config.yaml
image_size: 48
arch: "dit"
hidden_act: "gelu"
mlp_ratio: 4
head_dim: 48
inner_norm: false
optimizer: "soap"
beta1: 0.9
precondition_frequency: 32
max_steps: 15200
batch_size: 384
epochs: 30.1
lr_schedule: "linear"
Rows from block 3, named by matrix and row number. Each number is 128 + 32 x the weight over its row's rms, rounded and kept within 0 to 255. All counts start at 0. After the name is the row's rms in percent of the matrix's.
# ada: adaLN modulation (shift, scale and gate of each sublayer stacked) (model.blocks.3.ada.weight, 1152x128), inputs 0-127
ada.1008 096 [ 84 123  71  97 152  59 195 109 137 125 188 147 121 137 133 112  75 112 106  96 135 101 182  99 105 160  95 119 177 149 115  76 129 109  90  96 121 146  61 126 108 147 105 147 117 198 110  54 163 111 175 131 120 163 103 113  98  77 123 137 110 178 141 121  90 103 104 124 134 122  96  93 142 145 144 166  34 111 117 116  83  97 106 124 174 119 118 161 145 115 114 130 126  72  96 138 140 153 129  47 148  83 117 104  84 181  96  92 127 109  86 149 139  94 110 138 178 133 125  98 176 128  92 115 136 133 121  82]
ada.1009 073 [141 139 157 159  97 105 113  93 161 114 114 194 133 197 111  83 138 149 122 147 130 103 135 128  70 144 139 224 108 167 122 123 105 126 133  85 116  96 102 112 123 106 100 102 134 120 144 205 122 126  95 117 116 114 255  57  45 123 114 158 103 104  91 140 167 135 149 185 168 128 117 113 150 100  90 143 107 115 137 113 100 122 136 107 152 130  89 103 101 192 102 125 116 105 146 112 144 135 157  83 140 122 193 130 146 150  72 128 117 121  90 126 122 123 125 151 164 164 135 109 161 179 125  86 158 134 100 134]
ada.1010 089 [179  92 104 122 119 148 111 153 131 155 107 105 137 113 120 166 102 142 123 130 110 108  89 132 132 140 160  63  88 123 105 150  79 119 187  98 183 174  92 110  50  79 149 139 191  91 185 149  64 119 130 123 145 138 114 133 149 233 124  94 123  80  96 176 147 116  76  97 139  55 133 155 127 116 118 113 155  99  97 152  87 149  74 135 111 163 129 124 104 154 115  79 164 148 151 116 124 156 118  88 126 149 141 117 132  56 130 125 199 172 108 137  98 135 161 138  83 142  99  94 129 144  99 156  64 153 108 129]
ada.1011 049 [125 135 135 143 145 116 127 119  89 103  69 144 145 133 103  96 176 101 132 130  77 107 141 137  97 152  82 190 124 116 132 125  79 140 172 142 184 125  86 154 135 129  73 119 137  96 164 199  67 134 143  90 144 144 255  92  94 129 129 154  89 118 143 141 108 125 123 138 152  85 158 104 130  99 109 131 111 129 119 168  93  77 143 186 154 175 155  86  99 205 131 105 120 106 127  77 130 127 108 113 161 124 156 150 172  99  91 115 108 154  73  95 110 158 110 135 111 115 179 177 165 184 179 121 151 156  99 137]
ada.1012 065 [137 132 141 150 161 117  95 111 129 149  99 169 182 140 109  62 160  86 120 119  67 108 128  75  75 132 173 138 116 139 129 127 123 137  95 106 147  80  63 175 118 102 133 150 166 121 135 198  73 106 119 118 126 117 236 130 112  54 100 159  98 131  66 147 120  77 132 140 128 147 122 161 110 163 148 183 105 134 164  85  74 101 103 141 123 143 137 163  61 156 126 156 119 179 127 149 117 135 126  92 156 148 146 120 123 138  70 145 148 132 135 137  71 172 144 145 158 133 142 139 162 132 135  62 117 127 213 121]
ada.1013 076 [ 71 125 144 122 127 145 113 152 139 136  96 145 163 120 140 175  87 157 200 119  90 124 178 138 161 135 113 102 130 113 118  94  90  71 128 143 158 147 170 162 104 172 208 126 103 137 131  46 132 178 147 131 144 162  38 102 178 178 106  70 111 137 136 111 100 110 128 137 126 109 148  79 120  96 142 142 193 124 132  78 216 124 150 136 156 117 138 105 179  17 121 131 130 164 161 148 164 182 123 176 118 123 104 140 128 115  95 135 128 123  96 138 136 139 159 118 140 101 120  93  97 129 109 160 155 161 132 136]
ada.1014 098 [136 113 135 106 140 141 124 166 137 107 164 148  68 157 126 217 144 197 159 132 123 115 105 116 123 110 125 141 129 107 176 129 147 130 142 100 101  89 147 160  62 124  85 140 126 178 119 136 203 155 107 184 136 169 152 134 178 136  91  93 143 137  78  99 118 101 136 142  90 176 174 116 130 118 147 130  67 123 192 132 110 149 122 157 122 150 114 121 149 157 125 130  88 119 118  80 150 134 144 241 156  56 130 126 133  68 174 137  99 137 155  93 147 117 113  71 135 110 149 185 148 130  65 157 127 118 130  68]
ada.1015 102 [112 111 116  84 108 121 115 106 128 152 155 122 136 113 138 132  80 137 133 174 131 196 112 166 140 132 142 152 111  84 153 171 113 123 170 166 127 110 191 116 114 142  69 111 144 182  98 105 150 142 182 202 149 112  90 175 202 150 133 102 153 161  96 136 139 128  78  86  96 107 203 161 132 122 122 122  57  96  91 134  94 153 167 123 142 134 110  74 218 108  93 114  88 153 187 135 165 125 163 196 124 104 136 152 118 160 114 104  91 132 115 102 123  99 145 132  88 154 131 179  76 112 167 179 105 102 123 141]
ada.1016 085 [117  91 108 139 159 146 134 196  99 126 149 100 107 141 161 129 117 143 116 131 146 113 133 163 123  90 126 103  75 172  57 183 178 104 154 121 119 188  77 113 156 137 120 185  77 137 139  90 127  98  68  73 120 130 111 122 172 117 128 132 101 190 100 101 156 168 136 139  85 126 140 148 113 163 157 119 149 157 128  88 110 112 132 148 150 111 153  72 115  96  68 112 100 119 129 159 216 116  95 145 103  92 135 192 119 170 144  81  90  53 117 170 175  83  86 198 138 173 123 140 133 159 130  96 133 128 158 133]
ada.1017 080 [163 102 169  91 115  96 103 131 160 118 117 108 119  95 136 132 138 154 135 124 175  96 131 114 136 155 134  59 111 138  97 168 139 114 115 167 106 109 178 150 128 111 220 139 142 101 124 121  99  91 123 156 118 113  55 135 162 194 112 125 140 130 173 111 185 185 104 145  97 110 121 149 122 130 121 157 226  96 131  90 219 179 130 101  75  94 119 101 100  89 165 139 118 220 133 152 139 155 102 205 115 125  86 131 139 126 126 119 168 141 178 130 137 164 126 101 120 117 121 111 108 156  84  63 128 149 140 132]
ada.1018 081 [117 178  84 139 163 135 119 129  80 129 126 135 126 131 128  71 112  89 105 115 120 107 128 118  83 156 119 138 141 175 141 113 140 168 117  94 166 104  59 152 128  95  47 156 150 145 113 141 132 120 135 106  85 157 236  73  95  85 125 116 121 136 145 142 130 157  77 140 126 135 113  82 168 122 118 173  60 143 163 184  66 135 110 148 119 155 118 183 120 152 121 118 123 160 152 135  30 170 116  75 154 137 153 128 106 135  65 104  92 116 136 157  67 131 169 110 108 142 122 153 167  81 119 133 129 193 160 133]
ada.1019 066 [111 111 146 145 149 119  54 146 121 118 151 175 137 140 119 155 141  92 120 142 162 101 146 126 113 136 152 210 152 121 100  66 103 159  71 100 146  55 173 157 161 128 119 105 165 101 113 199  68 159  92 100 144 149 214  57  82 127 138 108 116 148  98 108 131 131  99  99 171 112 153 141 148 131 109 194  67 146  91 154  97 111 146 108 145 125 159 143 143 149 146 159 140 117 127  96 106 141  86  77 125 108 180  94 144 173 117 127 174  90 145 130 125 129 141  84  88 126 133  63 128 140 106 119 103 153 180  59]
ada.1020 066 [103 109 144 127 141 101 132  96 116  93 128 159 156 154 154 114 168 104 100 139  77  93 152 133  70 115 144 170 129 126 136 160 105 144 116 118 126  84  69 134 141 135  84 133 167 101 158 248 107 152  71 114 144 135 255 119 105  84 117 146 134 114  82 135 165 159 121 113 154 119 135 150 114 108  97 173  98 168 136 206  85 104 127 167 110 161 102 107  94 183 127 130 131  89 136 148 104  85 163 116 112 128 149 126 149 147 100 115 130  75 128 150 127 133 146 117 136 151 170 190 173 104 162 102 137 184 157 119]
ada.1021 102 [161 132 152  99  72 199  71 122 104 145 129 129 130 114 151 197 138 150 121 107 159 174 124 111 178 123 143 107  85 129 101 149 136 143 146 116 123 105 241 140 105 105 153 126 156 136 134 111 130  98 123 147  63  94 130  88 194 163  98 184 121 101 137 101 153 133 157 125 150 152 126  99 140  86  96 130 191 143 138 106 155 116 109 120 113 178 129 140 170 114 173  66 139  80 169  61 109 141 143 216 140 135 131 142 130  99  88 175 134 138  91 136  81 139 134 108  89  74  94 110 113 108  87 136 120 152 160  66]
ada.1022 067 [190 131 136 121 108 113 132 107  91 164 131 111  91 109 138 154 113 123 129 116 162 142  75  82 124 179 139  59 105  80 151 147 166 141 104 147 103 148 167 109 149 132 190 143 109 129 132   2 168 132 149 141 111 117   3 214 132 148 136 109 132 159 185  78 109 172 123 126 107 116 137 116 143 140 123 126 169  82 138 168 146 161 124 106 125  98 106 112 139  72  95 162 116 119  84 116 128 130 120 158  89  83 103 125 106 115 212 130 125 152 105 142 127 138  69 109 111 127 112 131  89 105 134 102 118 109 155 137]
ada.1023 109 [114 122  46  96 177 106 117  94  98 145 150 153 159 136 103  88 129  86 203  99 170 115 168 185  73 108 120 133 160 154 171 152 110 108 134 124 150 105 106 116 139 111 105 125 137 166 156 150 113 108 130 136 127 172 150  53 126  59 148  87 129 159 107 185 114  99 106  99 132 128 141 105 102 168 137 139  46 111  92 163  94 105 160  93 129 150 135 134  74 151 124  93 104  87 220 135 145  97 136  70 118 131 161 142  92 136 167  73  96  92  81 127 116  74 144 119 156 147 146  88  93 124 155 144  75 125 104 156]
ada.1024 094 [180  86 188  76  97 139 150 179 127 122 117  81 101 143 146 143 170 114 141 145 161 176 101  68 144 126 148 146 115 141 179 119 165 130 174 153 124 119 187 150 178  82 178 106 115 130 166 145 147 169 153 141 112 107 104  57  92 174 152 151  83 113 128 121 133 113  95 213 136 104 112 171 125  72 108 112 186 158 125 117 126 162  84  86  68 131 128 106 147 132 147 120 133  52 145  98 123 128 174 164 142 174 114 181 127 101 172 140 156 146 162 173 101 124 120 126 201  93 111 147 139 156 185 113 128 118 132 122]
ada.1025 067 [164 129 119 103  94 138 143 170  78 150 122 137 115 130 142 181 106 135 120 136 140 156 138 129 155  82  87 127 138 155 159 167 170 145 158 156 140 162 191 108 148 156 166 162 142 121 118  81 137 159 173 169 143 140  28 138 195 156 162 123 118 155 181 119  95 127 105 130 117 164 181 119  85 142 124 109 119 156 142  49 160 138 124 106 120 114 122 146 185  54  74 143  85 174 119  87 103 182 114 189  89  66 119 104 166  95 173 145 122 142 106  96  95 122 104  85 105 101  99 159 117 128 151 167  92  92 170 118]
ada.1026 105 [ 64 122 121 115 125 169 193 138 135 184 110 159  99 142 114 166 144 138  99 123 104 110 129 103 119 171 129 118 138 162 102  92 133 120 117 125  94 113  18  98 170 144 163 104 136 145 137 121 194 136 149  69 153  94  15 159 148 148 151 129  74  95 121  69 136 155 146 120 151 138 141 116  94 114 130  85 138  88 118  25 170 132 153 135  93 140 151 138 174 134 112 118 110 145 108 136 123 152 127 221  90 162 138  79 128 118 108 155  88 116 120 133 153 131 151 136 146  80 111 144 187 138 140  83 128 127 140 141]
ada.1027 059 [122 136 121 174  83 117 129 124 150  75 124 164 150 145 100 120 201 131 138  91 159 110 228 166  98 105 114 146 182 135 156 134 138 158 161 110 152 101 113 130 109 128  86  96 149 107 113 190 130  97 161 138 130 111 234 111  73  42 103 144 154 200 141 139  58 122 134 145 106 157 138 118 109 125 139 173 106 152  90 140  86 114 113 181 155 170 158 119 106 176 159  96 140 158 176 137  87 132 158  82 178  67 174 139  94 143 147 134 112 144 143 119 113 112  74  97 135 145 117  97 109 128 106 150 137 128 119 143]
ada.1028 075 [139 110 163 114 118 144 131 193 142 118 160 128 127 168 168 159  62 121 128 175 145  81 105  91 136 135  97  89 146 127  89 160 101  99 129 141  87 166 151  82 152 131 161 117 106 155 118  82 155 115 183 139 124 107  21 163 200 158 125 138 137 124 141  85 104 142 151 119 102  92 128 121 112 151 123 102 194 104 154  35 181 202 130 120 108 131 151 103 191  84 124 157 117 120  79 120 128 139  98 174  93 109  94 112 118 115 163 128 112 184 130 154 138 132 109  89 121 171 116 123  58  98 156 142 127  91  80 125]
ada.1029 093 [156  80 158 111 113 127 108  86 134 124 139 114 110 153 123 119  89 122 136 169 186 147 126 118  48 122 159 191 115 159 107 124 153 165  81 124  93  99  78  74  44 121 118 129 141 170  79 122 200 154  51 106 100 126 122 129 153  58 131 187 126 127 115 105 147 152 140 155 120 180 125 107  50 108 111 118  92 117 148 149 111  83 155 139  87 136 182 105 154 158 109 112 161 174 120 131 145 113 148  73 142 127  98  94 166 187 102 193 154 115 130 107 126 124 107 104 191 113 133 147 165 143 105 108 141 150 115  77]
ada.1030 059 [109 149 150 144 178  93 121  66 106  88  86 148 128 111 110  89 133 138 111 100 129 165 120 171 110 124 118 117  97 131 126 184 106 131 146 106 129 128  91 146 130 113 144 123 183 106 112 178  83 149  83 120 133  99 208  86 105 110 100 105 140 132 107 167 134 121  95 123 162  88 136 163 107 133 107 147 110 201 147 158  99 131  93  91 128 136 115 103  43 184 134 105 178  59 173 143  45 103 130  65 151  91 182 132 103 166  89 127 114  99 142 164 133 141 125 129 134 122 150 141 119 167 133  76  59 155 200  83]
ada.1031 125 [147 117 172 142  62 171 135 114 151 137 125 135 124 123 156 143 159 175 124 136 117 145 128 108 189 152  87 140 122 112 134 151 158 111 127 142 126 106 156 145 110  80 201 123 136  94 125 191 121 198 172 172 107 113 148 177 152 158  79 142 119 141 133 123 168 179 152 134 156 112 177 194 123 118 135 145 238 146 180 109 221 171 113 155 139 131 160 110 151  99 151 132 130 144 114 104 145 139  86 138 105 120  86 112 182 148  80 170  85 172 158  85 143 168 133 168 152 137 113 148 151  99 159 150 195 139 161 123]
ada.1032 094 [134  91  91 121 103 121 169 150 119 136 130 152 149 180 170 143 134 116 162 150 128 190 168 108 126 134  65 135 139 101 157 100 119 163 161 131  64 219 197 118  95 155 159 116 138 121 152 117 161 100 102  68 141 173 153 160 161 153  91 151 115 139 118 160 128 146 144 174  92 148 160 125  58 135 115  98 167 113 151 120 200 156 142 151 101  91 160  78 103 123 162 156 112 146 182 164 138 144 146 227 104 177 109 125 168 135 203 155 169 163 120 143 110  92 162 134 148 145 126 136  96 125  99 148 100 171 123 134]
ada.1033 093 [155 128 113 120 126  79 131 115 135 133  51 109 143 134 150 106  67 123 109 113 166 143 151 164  84 135 189 129 137 122 116  71 116 148 182 152 139 131 164 134 221 122 142  87 147  89 132  27  83 177 131 140  93 137 127  84  70 132 119 152 184 161 165 168  96 147 109 127 116 146  91 182 117 136 174 132 122  96 119 128 135 117 110 156 157 159 157 152 147 151 111 143 124 142 147 182  33  87 146 103 104 159  95 101 107 173  56 163 117 147 153 143 106 147 102 141 104 144  84 117 144 146 131 170 112 130 145 187]
ada.1034 083 [153 139 165 122 146  91  96  83 172 126 167 133 134 124 172  70 153 136 139  95 109  87  92 139 132  77  75 117 185 164 113 126 118 109 144 101  63 127 149 127 107 204 156 138 100 163  83 181 152  65 142  94  98 149 150 148 106 146 151 131 129 136  85 113 116 116 145 107 178 168  91 180 125 116  92 128 114 144 150 133  77 159 117 120 144 142 174 149  71 152 154  86  94 130 127 120 117 138  79  67 147 128 146 138 137 150 140  92 126  29 100 155  95 159 121 107 124 149 143 164  77  59 109  96 147 125  70  61]
ada.1035 080 [189 116 127 114 178 186 158 149 178 147 115 134 177 142 164 109 108 130 130 111 124  52  81 130 166 163 141 107 120 130  87  92  78 102 111 128 158 186 143 105 118 131 171 122 126  78  91 176 134  99 143 211 136  99  45 139 162 151 137 125  98 173 118 162  85 113 102 132  84 138  63 162 166 131 165 110 162 127  96  34 114 142  94 141 144 152 131 136 114 118 130 148 100 123 130 137 178 145 111  88 145 123 110 155 187 153  68 103 153  84 147 126 156 181  85 119  80 100 107 102 113 122 121  95 160 104 111 131]
ada.1036 102 [135 147  60 134 184 161  63 125 115  98 171 132  83 173 173 136 162  94 151 135 162 178 130 105 116 111  90 134 161 161 164 122 119 147 151 121 123 163 178 149 139  49  86 128 158 156 107 121 162 173  90 155 104 154 127 108 142 141 184 102 124 166 155  74 102 123 128  98 142 155  83 132 123 109 136 182 114 142 136 100  90  80 124 101 128 130 157 145 162 173 115  76 124  93  93  95  56 103  91 188 172  95 128 152 127  93 152  79 102  90  82 125  75  86 109 146 136 101  94 101 126 164  50 163 130 152 118 121]
ada.1037 093 [178 166 128 126 130 163  91 146 133 110 157 133 105  77 155 192  32 122 132 143  91 151 114 129 176  76  74 129 136  82 145 140 121  98 147 158 137 102 212 111 126 123 127 119 136 149 153  61 143 155 128 173 124 114  77 135 171 152 138  64 183 177 136 147 139 162 134  63 107 133 178 152 157 104 138 107  63 125 125 131 102 148 122 123 148 115 125 123 164  99 127 142 107 162 160 111 165 119 156 179 117 122  93 121  99 136 113 127 100 198 181  98 146 143 123 125  74 147 129 139  79  74 116 204 111  82  86 116]
ada.1038 091 [ 96 145 100  87 180 179 176  19 140 136 155 123 100 151 155  58 173  79 112 146 137 123 125 151 127 167 129 121  95 139 121 103  83  92 148 112 158  84  57  81 174  91  85 113 120 141 134 181 117 227 130 131 194 116 125  92 125 115 164 109 152 115 108 173 148 118 137 144 163 120 135  99 167 117 126 113  83 138 113  70  95 120 143 141 149 136 196 161 154 140 126 169 127  76 110 142 129 117 164  52 168 152 100 114 113 106  72  97 111 113 124 138 126 139 151 155 147 150 134 153 126 154  91 138 134 106  89 146]
ada.1039 108 [172 109 107  95 149 163 189 102 110  65 133 106 141 147 105 161 104 103  94  96  95 165  96 114 152 131 133 108 107 153  99 100 138 164  85 111 101 110 107  84 179  91 129 165 140 138 151 175 155 161 164 125 201  85 134 150  96 187 142 130  80 100  80 139 110  95 103 148 128  91 114 121 132 124 148 122  93 105 172 128  66 138 100 142 128 111 123  98 126  85 110 172 135 187  92 164 166 108 180 135 124 139  88 127 146 162  95 103 243 180  63 129 124 103 153 117 160 125 125 165 178 171  86 112 103 145 110 166]
ada.1040 120 [137 121 143 140 166 138 153 120 129 153 107 152  99 124 118 106  98  49 120 131 113  61 118 131  98 135 167 126 108 177  83 107 111 115 126  94 154 101  96 141 159 169 102 131 182  82 119 116  98 149 172  89 141 122  84 151  20  96 171 118 102 168 162 126 179 120 146 161 155 148 119 144 214  90 101 102 114 126  81  97 110 122  78 136 139 157 156 128 101  81 101 146 190  72 136 147 139 116  85  58 104 182 127 142 135 170  80 121 121 106 121 167 159 117 173 184 130 167  95 167 182 123 131 123  95 157 130 131]
ada.1041 066 [123 104 145 132 120 135 137 186 107 186 158 115 142 100 167 151 103 126 122  91 135 116  92 128 164 164 110  41 135 112 138 135 147 127 126 178 118 167 168 135  99 145 156 123 116 104 107  72 166 150 137 118 140 134  34 191 159 175 134 149 128 136 157  99 127 149 151 151 103 143 139  89 115 136 109 154 181 119 122   5 211 157 113 159 127  88 126 132 151  53 129 137 102 160  82 172 157 131  98 135  53  94 103 136 147 126 142 148 128 179 176 135 146 126 171 164 127 111 101 130  78  86 107 107 132 110 122 117]
ada.1042 075 [ 73 144 129 146 148 140 172 108 126 162 104 147 121 148 122 167 174 110  72 109  86 144 101 189  83 116 154 151 133 156 128 144 149 163 178  75 113  71 114 167  94 110  33  99 162 131 128 219 124 141 100 117 108  88 217 101  65 115 123 160 168 124 110 129 133 153 137 116 134 100 130 136 110 147  95 180  74  96  99  86 121 128 103 159 154 154 127 130 127 206  82 141 135  96 126 137 133 108 132 104 154 122 173  67 195 141  96 154 103  99 161 140 107 117  81 119 125 141 140 166 176 107 103 124 142 158 145 104]
ada.1043 106 [144 119 179 132 201 129  99 160  90 111 107 103 177  79  99  87 102 130 111 110  60  66 116 134 130 130 127 106 101 118 123 142 111 146 124  87  80 142 117 113 197 184 171 149 147  78  85  37  91 168  64 119 161 132 121  95  36 118 154 154 109 162 124 126 137 113 189 111 128 160  73  84 166 162 128 118 164 112  95  90 147 114 165 133 132  99 115 129  84 138 114 139 159 138  65 131 116 128 179 123  92 108  98 147 165 124 176 161 136 139 118 118 108 136  84 166 162 115 140 100 145 167 108 106  77 120 137 140]
ada.1044 103 [ 77 159 120 114 127 154  88 103 136 132 106 139  80 126  90 100 149 147 161 127  96  96 109 159 150 106 142 172 121 130 154 112  99 162 115  88  97 119 141  67 174  91 159 123 127 131 110 113 121 152 179 140 147 128 152 171 107 172 112  86 134  92  85  99 140 131 176 100 107  97 140  72 144  75 170 130 143  80 168 120 120 109 164 177  82 103  95 135 180 155 118  49 129  85  45 102 130 126  96 198 142  95 194 145 158 103 126 168  95 144  93  92 139 124 160  65 103  86 164 147 153 112 164  66 130 132  84  90]
ada.1045 076 [145  73 182  84 154 117  95 106 124 109 132 114 113 130 142 153  79 166 177  90 185 130 105 105 156 111 116  70  98  85 131 148 166  91 173  93 101 119 187 116 128 119 193 131  86 141 138 107 157  57 174 178  66  88  61 127 191 175 109  97 132 149 134 151 134 131  86 159 112 115  88 121 166 153 124 108 190 131 102  92 162 132 174 118 171 132 109 134 116 127 176 116 128  77 130 124 123 124 149  97 127 129 116 142 162 170 169 107 157  95 154 161 108 146  68 141 120 110 107 109 109 125 138 137 125 145  20 139]
ada.1046 072 [105  89 142 126 120 167 148 135 111 150 169  97 156 129 124 204 123 195 150 152 144 139 133 141 112 105  98  91 105  56 114 142  86  90 160 146 106 196 146 144 121 182 153 142 137 131  99  86 128 182 169 106 145 132  24 117 174 175 135 104 134 130 164 104 124 157 145 118 115 164 141 177 118  90 130  99 225 122 104 115 225 102 127 132 140 138 123 157 133  70 117 133 128 196 110 127 151 159 120 154  86  89 112  77 140 113 156 142 142 174 135 134 168 102 144 104 123 129 101 113  98 114 171 194 132 121 114 117]
ada.1047 078 [ 85 155 106 123 149  92 149 112 136 121 125 169 187 114  82  59 115 118  98 118 148 157 156 166 119 158 113 136 134 129 112 110 102 132 129 135 137  99 101 153 156 104  70 134 133 106 147 145 111  72  85 139 159 107 187 127  99  93  97  99 136 119 124 165 114 127 130  95 144 175 177 110 118 165 136 143  45 145 133 248 103 131 135 179 168 120 128 133  58 145  67 142 155 196 105 135 115 133 138  63 125 111 146 126  76  99  58 114 129 102 164  94 106 105 178 116 110 117 136 190 131 154 144 177 177 100  99 138]
ada.1048 114 [ 95 113  90 130  51  89 121 107 122 132 104 114 208 141  41 109  89 135 118 154 145 124 168 114 123 141 126 102 108 151 137 166  84 116 117 144 105 136 184 133 154 146 130 117 147 142 107 152 122 105  62 157  99 129 131 113  96  91 103 154 129 152 189 157  84 103 122 113 120 119 161 145 133 141 169 147 145  86  95 122 155 146  87 120 120 146  91 109 139 133 134 235 129 199 199 134  91  73 126  67 110 190  88 153 126 182 106 117 104 132 151 115 141 132 111 136  79 165 132 100 149 102 171 115 179 148  94 196]
ada.1049 080 [141  99  41 118  97 152  97 123 131 124 164 176 130 144 130 147 117 161  83  95  91 142 124 184 145 135 161  97 115 158 150 125  60 114 128  78 119 126 162 157 146 108 118 106  70 120 161 151 120 110  90  88 130 172 131 117 106  71  67 140 116  98 152 162  38 107 175 166 153 157 115 147 138 164  95 148 156 107 121 175 119  30 145 132 142 138 116 162  49 139  99 173 131 155 169 146  79  97 132  90 133  94 138 131 131 106 104 135 171 144 106 183  77 141 130 112 118 119 141 109  95 109 137 138 197 167  87 154]
ada.1050 141 [ 62 144  96 103 137  60 175 110 108 142 146 144 145 130 109 146  81 116 147 147 141 143 169 154 136  85  83 149 140 106 175 132 136 105 148 117 111 162 221 155 209  78 116  90 115 134 145 143 118 164 158 143 157 141 117 148 147 118  87 102 156 171 185 149 135 146  89  88 167 166 184 150 130 135 118 148 127 120 121 144 185 149 123 133 101  67 101 147 189 104 166 104  60  96 156 117 120 156 139  78 149  74 119 159  98 173 151 116  88 104 113 115 115  88 160 155 100 175 138 141  67 125 142 183 132 123 143 195]
ada.1051 072 [ 99 135 147 110 156  96 105 108 131 107 124 107 147 138 125 108 182 108  95 114 147 115 133 136  73 159 144 154 154 153 140 111  77 145 139 159 155 135  58 132 132 116  24 148 103 110 151 215 111  73 112  86 115 164 252 100 103  61 152 149 110 152 112 174 162 101 143 126 149 141  87 135 134 123  89 146  55 121 141 191  76  89 144  92 142 133 139 135  93 165 151 121 163 103 165 154 114  97 140  94 188 123 158 146 166 140 104 118 106 127 122 134 149  82 175 134 160 113 128 124 187 147 119 112 153 150 125 115]
ada.1052 069 [144  90 148 121 114 162 123 139  85 124 127 115 117 119 151 214 116 140 165 104 103  95 116 140 141  87 156  59 117 125 127 135 116 117 124 104  94 162 143 103  91 142 198 108 165 118 112 103 137 129 145 175 101 132  52 128 198 130 170 106  83 122 121 117 103 156 109 115 117 127 106 143  90 148 117 117 196 120 100  55 203 169 123  65 133 149 146 141 168  71 148  93 116  84 104 153 156 164 147 188 138 154 100 142 140 129 139 105 152 145 109 161 147 152  93 110 125  89 145 113 109  99 131 125 102 108   0 133]
ada.1053 075 [107 125 132 118 124 121 120  79 147 128 173 149 106 124  98  72 144 126 125 128 161  85 114 137 114 129 165 171 165 161 150 118 103 158 158 121 147 144  97 126 139  60 114 123 192 153 138 180  87  73  82 129 153 134 247  88  92 143 149 128 132 147 131 183 161 120 123 139 162 188  87 164 155 124 138 112 149 140 131 156  74 107 114 137 100 164 125 142  97 250 102 114 127 134  91 111  36 101 130  81  92 111 151 130 110  96 105 109 160 115 141 107  96 142  89 131 160 106 129  94 166 131 127  69  97 150 119 144]
ada.1054 089 [163 123 148 153 107 100  78 193 157 147 110 102 104  77 135  90 168 102  95  93 109 105 146 136 143 190 115 129 101 140 117 104 109 125  75 129 145 144  75 115 149  97 168 141  71  90 139 111  94 113 139 149 118 181  53  73  66  79 107 191  66 131 143 141 110 173 133  88 106 138 139 118 153 118 167 119 152 150  98 111 176  69 116 134 146 131 151 149 115 136 145 160 134 139 130  88 146 179 120 133  84 106 108 150 147 125 129 117 239 131 155 124 111 214 159 166 161 124 148 126 173 106  94 114 129 187 120 133]
ada.1055 104 [100 118  87 149 130 130  96 127 145 142 136 124 139 170 171  88 151 180 126 130 130 177 127 159  86  79 120 121 121 114 109 124 202 166 166 138 164  92 124 153  89 157  83  74 160 167 112 130 153  66 108 125 114 147 177 182 126  81 170 132 151 122  47  95 116 118 178 137 122 114 195 154 108 116  79 118  83 144 134 177  95 106 120 155  94 184 127  90 141 148 146  90 132 170  65 132 166 175 122 125 153 150 145 101 148 123 110 157  98 159 112 120 160 159 163  68  90 125 129 159  97 130 132 195 109 110 205  86]
ada.1056 062 [ 96 179 108 115 146 124 123 177 134 138 101 143 128 141  71 100 195 110 125 138 113 163 150 142  73 111 134 158 113  92 101 126  95  92 171 115 124  83  78 142 123 176 107 126  63 102 164  94  90  92 139  61 117 113 238  78 122  98 167 130 137 114  94 124 100  88 133 139 130 150 154  60 138 129 103 160  85 153  98 147  88 158 127 171 153 168 150 108 169 175 157 146 183  75  93 180 152 108 121  76 185 127 192 154 108 108 105 134 135 124  91 114  86 145 114 121 138 116 177 130 127 107 162 104 111 108  93 129]
ada.1057 118 [107  96  99 111 160 123 123 133 133 111  87 150 158 141 111  19 105 174 111 129 123 167 115 154 113 147 123 144 145 166  92 100 140 126 122 180 148 140 132 142 151 135  77 116 105 120  96 155 128 144 136 197 167 143 138 142  74  60 168 113 136 156 151 172 127  89 114  90 154  93 140 147 112 108 140 168  89 124 145 120  73  92 134 172 181 105 139 165 143  81 156 141 141 165 161 152 100 120 163  10 140  96 100 134  47 165 141 146  50 137 132 105 150  97 131 100 134 141 135 165 168 137 153 168 119  76 122 168]
ada.1058 159 [253 108 133 114 151 147  83 111 115  87 110 134 121 135 144  96 103 118 124  97 133  91  63 125 153  98 188 104 100 115  83 121 126 138 127 112 158  90 179 144  78 133 118 143 150 104 133 137  94 137 124 167 160 106  86 125 150 239 150 109 119  73  84 140 135 106 111 124  98  69  95 147 131 115 140 131 159 120 100 147  60 127 143 114 126 158 152 104  91 142 170 150 185 123 128 144 101 131  90 101 130 156 126 118 120  95 170 116 221 156 143 161  82 177 100 135 115 127 103 122 134 115  91  93  97 129 126  48]
ada.1059 087 [169 112 162  95 152 151 112 152 177 133 123 122 118  94 135  66 153  88  88 108 123  79  87 166  66 125 182 181 132 161 111 144 112 107 105 114 170 101  86 162 143 105 150 121 148 127 129  94  82 114 114  77 128 107 155  94  77  99 109 149 137  88 150 109 107 137 140 130 124 106 116  97 133 100 129 143  44 116  82 173  99 109 149 155  86 143 120 121 111 106  68 128 177 133  72  64  81 138  63  57 128  92 138 149  75 174 107 137 100  81 158  91 127 183 129  98  75 123 140 102 175 108 107 109 124 167  74 144]
ada.1060 109 [128 147 156 117 144 143  19  97 139 195 158 112  79 121 125 119 157 111 148 105 130 149 177 124 103  80 116 102 148 148 141 114 177 132 147 110 106 121 124 176  55  92 143 129 115 130 103 148 179  60 151 129 167 141 119 132 155 146 135 133  64 104 128 128 125  88 118 148 156 117  81 160 155 141 126 131 165  97 129 122 138  74 162 102 147 147 161 110 129  98  99 116 126  72  56  83 134 156 108 107 142 117 111 120 101  91 207  78 189 176 188 156  66 177 118  76 151 187 122 127  84 127 138 114 113  97 120 121]
ada.1061 084 [130 140 131 132 170 110 126  80  92 128 151 132 118  84 110 129 132 153 104 110 101 154 123 120 113 135 171 111 155 154 104 102  66 131 151  83 144  95 127 162 144 132  68 116 116 125 125 239  86 114 103 127 128 106 255 103  44  95 139 176 142 140 100 145 133 101 124  99 149 126  78 138 142  83 153 173 130 174 114 151 101 103 148 123 103 126 100 117  78 207 102 155 166  34 120 110 106 118 134  79 148  97 187 134 150 128 104 136 129  96 144 129 163  88 104 140 133 109 130 145 163 129 117  98 125 144 164 112]